config.toml
train_examples = 77898
hidden_act = "swiglu"
shared_expert = false
patch_size = [4, 4]
layers = 8
loss = "cross_entropy"
residual_init = "scaled_by_depth"
optimizer = "soap"
Rows from block 5 of a small image classifier, named by matrix and row number. Rows with one number within an expert belong to one neuron, the router's apart. Each number is 128 + 32 x the weight over its row's rms, rounded and kept within 0 to 255. All counts start at 0.
Before each expert's rows are labels from the 100 images, of 14976, where the router gives the expert most weight on average: "top examples" is what is common among them. Only what is clearly more common there than usual is listed. The data: photos of plants, animals and fungi (iNaturalist).
# router: router (model.blocks.5.mlp.router.weight, 8x384, trained with AdamW), inputs 256-383
# gate: expert gate (model.blocks.5.mlp.gate, 8x192x384), inputs 256-383
# up: expert up (model.blocks.5.mlp.up, 8x192x384), inputs 256-383
# down: expert down (model.blocks.5.mlp.down, 8x384x192, transposed), outputs 256-383

# expert 0
top examples: order Piciformes; family: Picidae
router.0 [136 103 125 142 131 140 168 148 151 107 129 131 108 102 128 130 126 119 135 133 171 151 154 144  72 113 165 103 126 150 143 171 117 131 154 139  59  81 166 180 120 140 121  84  83 203 137 136  93 144 151  81 141 106 136 160 112 135 164 138  85 157 127 100 107 172 140  59 123 164  63 169 176 110 134 141 155 183 117 124  86  63 155 148 137 150 147 115 123 125 107 138  56  94 135 162 124  89 115 139  90 115  54 156 103 134 117  96 112 143 132  85 141 120 133 151  99 133 173 101 175 207 116 124 107  53 100  87]
gate.0 [171 102 111 132 110 157 104  80 181 146 102 108  97 110  86  98 161  96 117 149 131  83 183 112 112 141  43 120 145 165  94  80 125 159 189 146 138 130 139 112 105 106 143 140  84 108 115 206 137 141 109 152 139 152 183 153 134 102 132 113 117 159 135 107  82  95 119 125 174 161 180 119 151 158 146 142 149 150  83 117 142 151 119 112  64 113 136  62 140  94 161 166 178 103  78 121 124 208 109  93 115 164 146  80 124  82 172 106 133 159 108 130 152 110 123 133  81 120 103  96  77 152 160 102 103 106 139 128]
up.0 [100 137 134 140 129 105 129 141 127 119 100 172 117 156 149 113 129 114 103 103 182  89  98 105 141 133 159 117  50  83 169 123 117 145 110 128 132 172  93 145 192 119 127  90 181 166  95 112 113  89 170  81 144 200 166 120 129 120  87 140 109 137 160 183 155 139 108 134 144 121 101  48 195  86 127 115 180  92 151 126 107  68 135 171 193 188 121 161 108 152 109 155  98 147 196 150 117 105 114 151 152 134 144 117 181 121  73  71 140 169 113 141 138 146  70 118 115 112 159 126 158 125  71  95 164 112  61 135]
down.0 [136  72  94 142  84 126 170 166  79  78  89 108 221 107 133 169 121 118 190  92 127 111 121 139  87 147 190 129 165 134 173 125  97 154  93 156 141 132  56 106 135 124 159 172 102 147  73 177 109 132 147 104 118 108 120 117 130 111 159  96 141 116  90 170 109 142 160 137 171  89 116 137 180 103 123 163 101 104 122 119 128 115 101 103 141 146 163 109 158 103 102 181 122 128 129  58 193 164 164  93 134 114 103  96  76 131  73 117 127 120 137  98 206 166 155 107 140 110 220 154  87 161 137 187 136 116 178  82]
gate.1 [120 190 132 146 145 122  93 190 109 137 100 137 124 133  56 156 125 120 108  94  73 148 147 129  96  97 143 141 153 169  88 147  74 144 157 171 147 140 146 118 129 149 157 126 168 129  64  64 128 114  67 150 123 134 107 138 162 123 125 153 108 158 101 139 209 101 215 126 156 177 151 138  91 116 151 156 181  97  97  62 120 116 122 134 152 120 113 122 173 124 160 169 112 126 169  93 118 166 143 148 145 113 133 165 165 164 107 104 134 180 168 150 175  86 124 136 102 196  91 102 135 157 146 131  92 141 131  82]
up.1 [159 199 127  81 128 160 121 140 110 128  71 200 107  80 120 113 126 115  64 125 146 145 137 129  56 128 174 143 137 206 173 105  86 162 135 107 167 130 164 144 102 139 159 138 161 146  88 113  76 122  82  83 134 100 190 155 151 109 109  95  96 211 127 103 154  79 158  83  69 152 136 141 115 132 131  89 111  40  94 133 105 125 132 196 150 189 157 181 147 116 141 116 154 127 133 140 134 120 115 131 132 106 149 124  64 151 115  99  96 166  88 182  88 115  50 126 108 138 134 169  89 160 103 107  86 102 120 140]
down.1 [ 86 136 159 182 136 140 102 123 156 125 106 143 110 131  96 175 132 127 134  90 107  79 133 146 112 143  86 146  73 118 165 105 102 108 114  67 107  85 156  70 166 158 117 105 154 170 110 128 103 130  94 123 142 158 114  63  95 174 152 126 102 196 165 130 147 147 132 126  88 141 144 112 116 108 147 107 126  99 127 138 133 169  76 173 150  98  85 133 167 145 130 232 115 109 171 120 174 101 127 150 127 125 121 139 107 144 119 154 136 164  95 138  78 109 153 132 158  92 146 150 126 144  53  89 113  99 192 146]
gate.2 [139 143  96 136 107 100 181 102  89 116 146 104 148 131  59 175 141 134 110 150 159 131 124 111 139 137 105 132 130 131 184 121 122 124  59 134 171 103 117  77 106 130 131 166 121 131 118 164 123 114  98 117 165 123 121 112 152  70  66 101 172  82 146 109 182 123  80 119 193 156 164  95 104 123 164  64 136 170  82 142 147 126 132 136  87 166 198  85 112  78 118 107 147  94 126 162 116 131  88 155 223 117  81 140 115 103 123  48 150 123 131  58 134 137 151 158 203 100 131  83 102 132 156 168 159  82 137 100]
up.2 [ 46 121 144 157 137 155 112  81 119 118 158 119 160 142  95 169  86 144 120 116 148 117  93 136 143 166 143 110 160 136 212 130 125 144  84  67 117 124 126 111 145 109  63 177 131 146  80 164 101  83 148 144 189  99 158 126 166 117 199 135 114  53 189 120 102 158  92 163 150  81 114 111  55 115 108  85 156 101  94 145 165 138 145 115 156 162 158 117  99 140 112 135 102 130 100 180 134 103 164 153 166  84 102 126 117 156 169  60 152 103 148  85 119 148 153 106 136 107 122  93 134 127 112 121 156 106 124 201]
down.2 [134 125 164 133 139 177 100 179 162 110  81 185  84 108  81 143 110 124  86 120 185 118 193 157  94 198  95 163 116  72 145 121 118 123  98  78 123 123  83 143 111 123 105 113 134 160 116 139 139 160  70  68 140 136 114 150 128 109  98 114 130 127 188  99 133 153  67  70  98 160  83 170 132  95 129  79  71  95  87 162  91 135  82 153 163 140 100 152 177 135 151 172 116 124 223 117 124 136 128 189 119 156  67  91 103 118 182 109  95 112  79 162 150  96 159 156 131  56 161 119 116  68 183 147 172 182 130 136]
gate.3 [140 121 111 108 145 154  91 127 126 142 184 144 128 116 124 214 139 150 116 142 122 130  95  92 133 122 119 115 105 180 138 126 100 158 179 172 141 111 131 112 152  68 165 164 107 110 145 149 155 142 162 161 134 157 134 116 137 109 154 196  99 113 160 188 133  92 107 200 158 176 173 120 155 218 161 101 174 108 117 161 216 117 171  86 136 120 131  92  74  98 172 136 171  91 122 147 166 172 104 112 122 106  87 110 125  91 109 107 111 121 120  74 163 114 118 175 139 152 136 108 197 152 111 151 158 173 153 125]
up.3 [154  69 124 129 156  94 168 124 127 120 156 131 139 123 118  79 137  75 190 142 134 131 163  72 149 145 174 130 148  71 183 116 104  70 141 180 138 101 113 127 122 135 153 118 137 158 113 148 136 127 153 112 128 162 104 149 203 167  94  77 162 144  97 137 138 190 152  59 118 142 122 137 155 110 120 106 100 136  89  23 142 132 114 133  76 110 142 136 104 136 116 111  85 144  81 106  63 109  83 130 142 139 122 127 137  77  90 129 139 210 231 156  84 171  92  92 167 113 130 102  61  45 142 124  78 146 162 130]
down.3 [ 92  87  59  39 102 136 161 110 144 111 123 142 225 137 181 138 135  90 190 119  77 148 112 126 121  84 111 157 120 163 139  75 137 168 187 173 118 112 140  76 137 123 112 137 144  73 124 157  96 138 200 177 109 158 139 103 131 108 157 135 122 101 118 148 117  89 131 133 178  86 168 142 178 175  84 156 106 178 127 201 112 174 215 104 115 118 180 113 126  80  96 166 156 141  96 128 130  98 180 153 107  99 160 137 183 110  85 162 143 162 154 120 143 158  87 126  96 213 137 167  88 143  90 110 108 128 150  95]
gate.4 [151 150 114 153 156 138 150 137 127 123  91 158 109 136 127 147 164 155 111 135 131  91 100 131 119 149 144 123 113 112 113 119  97 128  71  88 201 149 136  94 133  92 158 171 191 153 135 152 147 200 104 137 110  75 107  69  28 165 106 108 148  96 149 105 165 102  65 141 138 128 129 103 138 130 120 133  78 152 116 111  76 157 115 140 134 158 142 107 144 118 137 187 159  57 106 127 102 149 146 143 154  77  97 124 110 131 162 121  86 131  93 104 102 102 155 144 146 156  92  89 119 123 123 118 183 130 106 179]
up.4 [122  87 112 122 141 169 142 113 108 125 148  97 119 132 153 108 123 116  92 140 147 110 151  91 107 103 112 138 138 104 142 138 146  97 134 172  66  69  90 151 110 163 115  95  12  77 137 141 131  91 126 102 166 185 156 147 196  69 152 177  78 167 180 142 131 160 199 156 157 100 143 167 128 154 134 116 171 140 110 139 180 153 165 112 107 121 180 124 108  87  90  65 124 165 148 111 150 117 104 136 142 167 121 107 189  71 114 139 150  79 166 110 128 165  86 128 109 129 122 105 125  91 124 133  94 103  95  98]
down.4 [ 99 110  55 141  92 193 166 146  79 126 182 134 134 157  95 147 140 112 124 132 150 128  68 135 141 152 109 148 109  64 139 101 128 149 140 102 142 141 158  90 154 127 139 161 163 130 123 151 152 109 165 128 117 190  71  92 118 156 116 153 116 128  70 173 129  54 190 178 186 181 143 114 100 107 165  91 123 131 129 133 186 168 154 167 125 152 120 133 141 105  55  90 157 136 171 124 189  92  95 151  63  92 132 103  82 124 127 138 155 157 140 131 134 156 119  65  86 167 129 104 190 141 147  98  94 109 160 134]

# expert 2
top examples: phylum Chordata; class Aves
router.2 [151  96 159 155 109 111 193 189 132 157 176 184 116 202 155 136 152 163 110 213 121 159  88 203  87 140 129 102  81 125 170 113 125 113  96 100 108 133 108 185 196 145 124 145 109 126 136 164 178 140 171  83  81 163 121  68 139  88 121 133  54 108  90 120  85 138 155 153 109  90 130 154 158 106  48 144 136 159 118 174 135 151 147 110 176  90 137 117 114  91 121 123 141  94 171 204  98 155 162 176 138 127 105  99 107  98  56 118 130 142 132 109 124 165 114 164  81  61 173 165  90 101 135  83 135  96 125 105]
gate.0 [133  79 104 137  94 107 132 194 108 104 145 132 105 117  95 130 151 109 128 104 117 122 130 185 103 177 117  84 169  80 162 105 110 187 125 136 178 138 159 168 116 126 181 185  92 129  89 147 243 141 101 135 160 130 114 133  88  49 117 129 113 118 149 150 188 101 124 108 153 136 151 166 160 136  79  88 128 106 114 111 128  91 135 148 150 131 170 136 139 162 110  81 151  92 140 102  61 136 105 121 138  99 140 122 111 130 147 134 129 122 143 130  86 137 192 160  86 159 154 130 103 172 156 172 129 174 160 116]
up.0 [107 151 149 122 146 159 111  49 147 165  92 137 131 146 147 147 101 147 153 155 144 130 103  59 162  94 118 143  86 169  79 140 154  78 148 126  58 106  84 103 137 152  60  91 181 126 159 102  31  88 153 127 127 132 143 126 184 188 151 120 130 149 125 106  54 164 118 166 110 114  96 104  84  88 168 179 137 170 123 141 143 161 100 111 108 107  60 111 110 115 149 187 129 168 102 160 184 111 171 166 135 146 135 114 112 119 143 128 148 145 101 141 161 131  74 115 167 120 112 122 173 101 108  92 130 100 124 143]
down.0 [133 174 120 176 124 127 159 105 133 118 127 129 155 156 101 127 105 102 126 163 137 121 114  87 175 106 141  84  70  90 173 125 136 164 158 147 168 118 169  97 190  57  93 153 165 129 126  93  71 106 150 168 167 136 143  69 152 156 120 158 174 124 117 144 123 110 129 166 138 161 103  71 134 143 161 160 161  95 159  90 182 107 161 145  79  85 187  82 117 111 128 130 100  80  97 151 128 131 172 118 148  96 109 127 139 124  88 156 171 165 138  72 148 100 155  89 172  91 126 211  97 152 106 103  99  83 161 128]
gate.1 [131 165  91 167 107 117  78  85 111 152 158 118 151 105 104  87 142 105  90 140  61 121 161 123 117 161  94 118 135 148  90  96 119 137 126  87 116 130 181 185 142 164 132 145 161 100 129  93 123  62 143 139 129 176 188 166 164 124 126 107 123 153 148 103  96 113 100 101 134 147 147 147 150 166 117 147 108 145 127  34 178 132 136 116 131 145 121 112  99  88 185  97 104 200  88  82  82 124 168 125  92 139  81  82 165 124 117 208 142 132 100 159 106 143  69  95 185 194 113  96 125 114 135  76  67 189 107 216]
up.1 [174 117  90  96  88 133 126 158  67 109  98  88 173 106 130 173 146 134 157  60 144 112 157 190 133 130 169 156 167 155 119 102 212  80 120  73 122 131 157  95 106 149 173 109 162  85 153 115  73 169 110 107  86 212 115 162 168 118 138 134 185 110 123  66 161 144 135 155 139 209 178 123 147 153  99 107 118 157 153 172 188  73  69 116  86 105 113 129 106 119 112 118 139 223 123 134 167 129 128 131 112 120 139 134 146  81  75 129 130 120 151 103 126 164 195 189 139 163 114 120 161  79  50 159 177 105 146  93]
down.1 [117 118  96 142 109  64 148 116  83 122 141 112  96 127 128 105 170  75 139 119 142  84 139 134 170 131 134 119 146 104  78 148  62 120 125 167  87 111  66 145  34 121 128 123 109 115 189 134 155 170 118  93 114 136 125 133 142 109 122 103 137 139 116 121 114 120 155 148 140 144 138 136 182 121  90 137 130 225 131 130 142  84 144 130 133 134 118 146 142 104 154 121 144 180 162 162 145 153 101 168 122 125 102 178 140 126 144 107  78  68 139  83  96 201 154 179 117 138 142  81 150 102 192 190 139 128 144 112]
gate.2 [130 148 122 176 134 128  92  94 129 157 156 126 132 120 100 145 141 150 163 164 170 118 130 173 174 157 114 106 178 119 140 103  93 174 124 142 135 168 146  89 160 130 136 165 226 185 161 104 123 138  71 127 113 120 101 142  94 149 142 150 213 148 125 125 159  69 128 153 130 136 143 129  92 184 132 100 125 133 187  87 123 146 180 147 155 152 142 114 187 122  87 121 169 140 131 145 121 191 161 150 102  75  62 131 186 136 150 115 170  98 152 134 152 121  95 145 118 176 169 105  89 105 164  96 137 176  92 137]
up.2 [153 175  94  88  59  63 118 116 144 123  79  77 119 124 152  45 174  83 121  84 147  99 137 134  90  28 172 137 143 108 146 149 135 147 125 128 123 133 156 176 149  96 107  98  99 107 114 113 101 140 125  80 141  95 133 135 153 140 122  63 113 170 113 128 135 162 156  76 143 140 121 132 142 105 126 183 114 137 128 175 161 129  68  92 100 106 156  89 141 107 175 131 131 100 127 129 118 113 100 132 142 228 191  94 118  48  89 169  96 125  82 104  86  99 169 135 135  68 151 138 109  98  93 184 104  78  82 118]
down.2 [132  97 164 163 135  82 160 120 100 100 146 163 148 107 117 128  78 115 147 106 126  88 116  52 105 138 148  74 155 111 115 155 152 152 100 173 149 127 123 114 114  89 130 178 139 133  95  83 118  86 128 110 168 101 152 108 133  66 152 127  44 146 133 157 196  75 150 140 167  77 153 132 152 114  74 143 175  91 155 136  85 112 187 128 107  77 173 122 113 116  70 141 124 114 139  71 203 191 150 123 127 107 117 153 125  99 121 105 189 156 161 111 196 165 143  76 142 202 121 128 185 142 149 155  66 105 146 109]
gate.3 [167 105 183  92 126 132 168 114  85 129 179 155 129 126 160 123 116 152  58 121 122 109 106  81 149  96 127 161  81 141 127 137 100 133 146 122 146  79 147  70 121 103 133 191 142 139 208 161 158 163 163 191 100 181 138 136  98 105 152 180 111 102  96 196  85 121 136 141 148  87 160  83 124 207 109 189 128 167 162 188 102 116 166 119 146 141 138  90 120 145 153 167 158 132 128 160 128 152 135 146  96 101 104  71 113  54 101 108  96 137 132 148 115  95 131 155 109 146  78 157 141 146  79  89 116 115 109 119]
up.3 [201 183 122  82 105 108  81 149 120 130 116  77  79 104 119 189 134 153 114 117  70 122 157  92 169  89 198 187 125 170  86 125 106  67 116 136  91 124  80 198 138 177 164 160 159 111 107 132  53 121  56 102 108 132 138 124 154 116 114 173 122 135 129 118 128 100 103 116 116 160 174  88 130 171  99 169 107  88 109  48 151  95 132 109 121 128 150 137 167  87 115  65 130 128 113  56 125 114 107 102 115  93 129  89 169 131  79  82 139 127 117 131  80  89 118 146  94 108  54  42 112 143 145  94 130 131 116  16]
down.3 [135 137 149 127  48 126 169 128 145 189  92 129 172 119  80 115 105 138 112 159 181 108 145 232 125 134  93  95 115 105 170 138 155 125 113 182 136 119 149 149 115 146 125 137 121 143  90 189 140 107  45  94 143 130  83 155 164 110  94 126 166 103  88 123 222 170 130 115 126 114 132 172 165 121 127 175 135 146 165 122 106  79  54  99 126  77 216  81 129 101 155  90  96  96 114 128 136 195 208 154 185 192 140 150 100  96  59 101  99  25 170  99 157 122 143 137 115  76 148 140 143  85 119 147 130 121 152 108]
gate.4 [ 95 137 129 164 186 108 173  97 143 105 120  87 149 148 157 104 132 113  76 135 171 114  90  92  92 128  98 121 201 149 147 180 156 103  69 174 120 123 103 121 155 163 205 103 130  83 125 113  92 131 103 153 164 141 136  93 147 153 110 100 125 168 130 111 167 140 101 115 141 143 133 127 143  68  85 115 104 137 112  86 156 105 116 162 140  99 213 137 155  76  86 129  98 146 117 121 122 100 133 176 246 147 109 134 119 156  96  84 144 128 112  70  67 101 112  90 111 117 110 129  80 114 179 133 126  83 142 144]
up.4 [141  57 175 181 140 107 177 118 182  74 137 128 168 157 107 113  99 137 125 103  87 111 100 178  60 148 105 114 141 148 166 107 131 192 114 170 129 104 114 126 125 138 170 170 117 124 149 152 128 143 163 128 144 123 130 131 109 146 181 149 103  77 166 158 151 160  81 117 137  83 187 121 103 107 124  95 102 103 136 116 111  95 153  71 174 179 147 156 151  84 124 130 132 152 108  83  59 136 115 135 159  47 153 123  78 140 155 132  87 153 100 140  98  89 129  81 173 159 113 145 131 165 136 146 151 152  93 135]
down.4 [180 112 119 139 124 103 150 111  56 159 175 144 185 108 113 127 124 122  95 111 125 124 157 117  94 112 164  59 126 123 175 100 136  95 133 169 154 133 152 132 151 126 126 117 110 136 170 132  67  93  93 131 184  83 122 100 167  84  83 140 130 114  74 114 204 125 170 164 110 188 108 104 162 103 100 159 123 179 143  90 153 108 112 132  69  99 152  83 100  69 108 161 136  71  89 112 120 226 149 120 133 104 106 121  58  72  94  69  60 122 152 100 111 152 151 153 203 116 123 147 161 104 124 133 119 127 126 101]

# expert 3
top examples: phylum Tracheophyta; kingdom Plantae
router.3 [115 108 155 146 125  88 195  95 195 127 162  84 104 109 164 146 125 144 100 118 139 150 158 191 176 164 140  56 149 163 142 112  83  83 143 125 108 138 189 125  86 111 197 136  57  63 115 150 163 106  89 170 112 147 119 103 116 127 142 116 114 188 140 107 124 194 126 118  98 116 116 166 110  75 118 184 142 103 194 205 162 104 132 144 157  77 114 106 115 113 100 106 131 200 156 153 111  67 105 125 103 131 133 146 101 146 174  96 153 171  93  98 139 141  94 147 119  95 137 144 139 109 169 141 143 130  75  96]
gate.0 [150 126 149 131 133 157 153 113 100 104 141 112 108 175 128  70 116 101 102 157  97 107 151 117 141  89 125  86 129 176 127 178 129 109 132 126 179 158 202 120 187 186  95 157 117  95  93  72  65 155 108 161 134 121 163 129 147  86 120 144  75 116 197 165 144 131  89  99 142 139 175 130 124 129 107 150 107 143  88  74 144 112 174  92 101 155 116 158  97 149  97 175 199  88 101 130 113 103 134 178  98 154 164 139 121 133 117 139 157 180 105 124  96 120 138 139 113 147 119 143 139 122 198 133 190  63 144 178]
up.0 [166  47 105 128 125 146 150  81  73 162 133 109  86 119 154 111 181 100 105 137 154 139  83 143 181 156 142  76 161 198 109 132 100 112 111 187 128 127  87 150 171 167  43  82 114  78  93 114 140  48 104 117 125  98 142 132 181  99 136 162 144 160 102 165  91 157 107 185 162  91 122 113  88 111 185 104 157 166  72 154 153 160 154 141 162 210 165 167 126 110  96 136 166 139 143 142 142 146 104 111 112 155 104 150 140 118 109 120 130 155 142 130  54 148 172 149 135 152 149  77 153 177 153 170 177 126 156 198]
down.0 [154 105 157 161 141  81 133 166 139 151 108  80 105 140 125 146  73 168  81 112 153 139 148 140 129 159  98 118 129  87 117 103 168 110 127 146 123 125  54 182 108 146 160 132  82 143  63 136 112  90 115 111 204 113 186 170 187  69  87 140  97 175 144 142 109 174 147 103 117  90 100 106  77  94  70 103 166 156  41  88  62 128 132 127 160  70  85 157 137 122 114  73 139 121  91 153 101 160  82 115 153 194 131 149 128 140 158 137 174  69  76 135 114 145 154 131 146 129  83 103 174 103 113 188  93 130 177 102]
gate.1 [157  78 148 158  56 116 162 141 104 215 130 198 126 138  91 134 113 141 158 131 177 138 109 130 113 120 202 104 127 130 187 181  63 160 129  81 129 152 115  78 128 140 184 164 124 187  97  99 176 154  90 132  84  92  81 150  92 132  62  87 115 136  71 136 175 143 134 103 198 158 156 143 109  92 149  91  97 117 101 164  88 161 127 128 188 160 184  96 123  97 125 172 130 153 160 115 139 169 135 140 138  81 105 154  70 101 127 137 179 144 101 136 128 128 123  95 118 143 169 176 195  61 163 169 120  68 182 166]
up.1 [ 89 134  75 102 176 173  64  83 135  95 115  73 167 147 159  77 151 113  85 123 155  67 141 103 107 159  47 167  91  91  92 104 195 136 120 146 142 100 124 151  98 104  75 101 128 103 145 159  95 158 183 148 157 172 170 132 157 142 155 186  79 119 151 117 123 103 158 127 103  86  89  97 140 161 134 163 164 104 169 119 120 103 134 146  59  96 106 128 103 133 151 122 104 121  90 165 113  51 158 111 103 175 166 107 179 175  75 130  47  72 156 108 171 118 122 119 140 150  79 131  35 177  61 113 124 162  94  96]
down.1 [ 81 142 129 122 118 141  62 116 177 155  94 137 113 121  40 126 143 158 122 115 190 162 142 168 174 157 113 135 116 154 132 116 106 107  89  93  96 113 101  94 111 187  94 157 132  87 182 108 217 184 112 126  74 141 101 105 143 176  49 127 129  97 160 109 102 165  96 125 119 180 149 249 115 134 118 123 165 149 153 169 146 134 103 142 170 148  97 119 135 160 148  71  83 179 180 146 134 138  96 132 142 132  62 103  95 126 139 168 109 119 136 119 101 104 168 140 119  72 132  97 170  70 107 132 155 126 132 116]
gate.2 [138 146 100 162 171 124  86 158 102 119  69 147  94 108  91  89  65 138 130  51 157 122 118 133 103 125 139 120 138 137 166 136 134 118 148  74 148  59 123  39 170 123 132 201 166 110 130  76 137 148 180 171 103  78  93 105 183 143 145 139  14 131 117 153 108 125 138 147 131 172 162  94 130 151 120 128 170 150 132  87  98 182 155 108  91 133 142  97 131  86 142 129 134 122  95 124 157 154 168  95 120  78 110  90  93  96 162  99 170 153 116 121 125 108 147  76 115 126 159 127 194  92 121 136 102 141 201 117]
up.2 [110  78 133  98 105 162 164 119 108 191 120 144 117 188 147 132 151 171  62 187 198 148 142 116  98 122 117 128 128 115  96  89 119 116 152  97 155 145 163 108 133 126 105 101 131  94 143  88 158 135 125 142 137 159 189 139 146 105  97 147 148 146  66 138 165 167 192  92 133 115  82 147 133  78 105 110 170 147 148 148 107 132 121 138 162 120  96 205  76 133  88 108 141 149  92 124 123  87 173 148 102 191 183 182 146  69 158 161 164  93  90 115 125 118  92 132 164 112 149 139 182 209 123 147  86 121 130 131]
down.2 [129 137 147 103 122 216 131  65 158 140 132 111 157 118  71  93 113  75 115 176 126  87 106 190 172 167 123  90 105  95 133  99 181 150 193 135 178 123 127 193 135  87  94 138 126 129 132  76  85 112 138 144 172 178 122 122 195 108 110 131 110 140 149 159 149 143 136 183 147 109 128  74 109 135  94 101 149 110 120 112 124  92 132  77 122 117 139 156 164 104 123  92  70 138 120 191 115 164  81 125 167 175 143 116 136 193 117 136 152  97  82 143 142 140  72 115  90  69  83 162 181 128  87 116 115 182  95 129]
gate.3 [155 151  92 253 114 115 150 118  76  75 179 140 161  98 133 113 133 108 137 167 157 127 170 145 104 147 137  88 152  50 188 124 106 101  88 107 108 123 107 174 162  75 128 161 167 163  87 215  96 127  97 131 179 142 145  87 121 170 157  93 151  68 113  85 116 151 112 137 104 150 117  97 137 158 140 120  90 129 145  80 141 123 125  84  90 150  98  61 179 131 135 108 150  86 115 111 176 175 146 129 161  65 104 128 156 143 126 109  97 161 121 139 132 154 147 138 147 142 136 186 136  97 137 126 153 161 131 124]
up.3 [130 114 134  82 111 122 136 168 148 130 144 129  95  96  94  95 125  95 139 160 127 126 135 143 132 159 209 113 144 138 121 159 155 127  65  77 199 138 119 107 135 160 118 112  94 141 139 103 115 131 128 100  92 120 172 130 131  55  66 151 112 135 148 103 165  98  64 121 122  82 176  93  98 117 155  81  96  88 129 162 192 118 153 140 162 143 174 158  96 134 157 159 109 134 137 143  96  25 129 149 135  63 174 161 113 104 170 146 138 137  97 148  77 182 123  99 141  92 131  79  76  84  80 187 165 133 121 151]
down.3 [ 94 169  56 100 120 112  91  87  70 172 143  83 171  81 132  94 171  89 201  63 128 104 159 122 107 116 144 148 170 193  90  59 134 177 111 151  79 143 140 104 116 147 110 164  69  94 216  97 113 162 136 192  85 120 133 114 104 146 133 124 198 141 116 115  95  88 123 117 131 169 157 140 195 108 133 152  92 156 144 188 181 139 193 150 109 153 163  58 139 111 118 141 175 141 117 120 144 159 129 128 145 149  96 157 105 149 108  80  96  71 180 157 193 182 108 154 138 149 137 118  95 168 172  80 147 168 157 122]
gate.4 [ 89 134  60 114 131 113 129  38 175  79 123 142 167  92  98 121 132 111 140 163 167 131 138 158 143 185 172 153 191 103 143 166 137 221  90  92 172 127 110 121 119  97  79 163 166 162 117 169 131 173  86 110 124 148 131 124 137 137 111 147 182  74 134  70  79 124  61  99 108  62 154 134 163 163 133 146 102 116 138  94 156 157 163  49  78 140 137  92 195 129 202 163 148 129 109 123 142 117 154  91  99 170 162 127 155 130 126 155  98 121 146 149 146 130 162 153 122 116 172  91 108 127  80 168 128 139 211 121]
up.4 [ 80 102  92 115 104 115 143 113 113 102 145 127 104 153  67 105  90 109 176  66 106 121 161 127 131  79  99 140  88 102 134  89 166 124 173 110 129  88 119 103 154 147  87 111 108 107 117 129 122 144 189 104 160 130 158 109 141 141 159 190  97 105 203 117  83 138  85 128 118 171 148 117  93 183 124 149 143 114 116 143 127 195 140 105 126 108  95 142 211 149 101 114 131 103 136  84 112 143 165 121 170 138 138 108 142  78 112 124 169 160 101 104 102 138 162 104 154 168 124 204 177 149 204 123 122  88 173 150]
down.4 [102  98  98 147 136 158  51 161 124 121 109 149 147 107 153 195 102  73 105 122 102 209  87 127 130 141 133 121 121 150 150  76 109 140 141  73  69 100 103 114 118 107 175  94 165 132  74  92  94 122 143 149 132  91 209 117  77 170 135 154 139 130 110 166 128  91 103 122 148  85  66  96 153  86 146 114 109  86 154  73 127 152 139 117 168 106  84 121 103 138 163 139 143 147 104 118 126 149 142 142 149 155  88 206  92 173 154 120 175 143 125 141 150 120  71 136  87 128 147 109 136 180  64  77 102 149 111 111]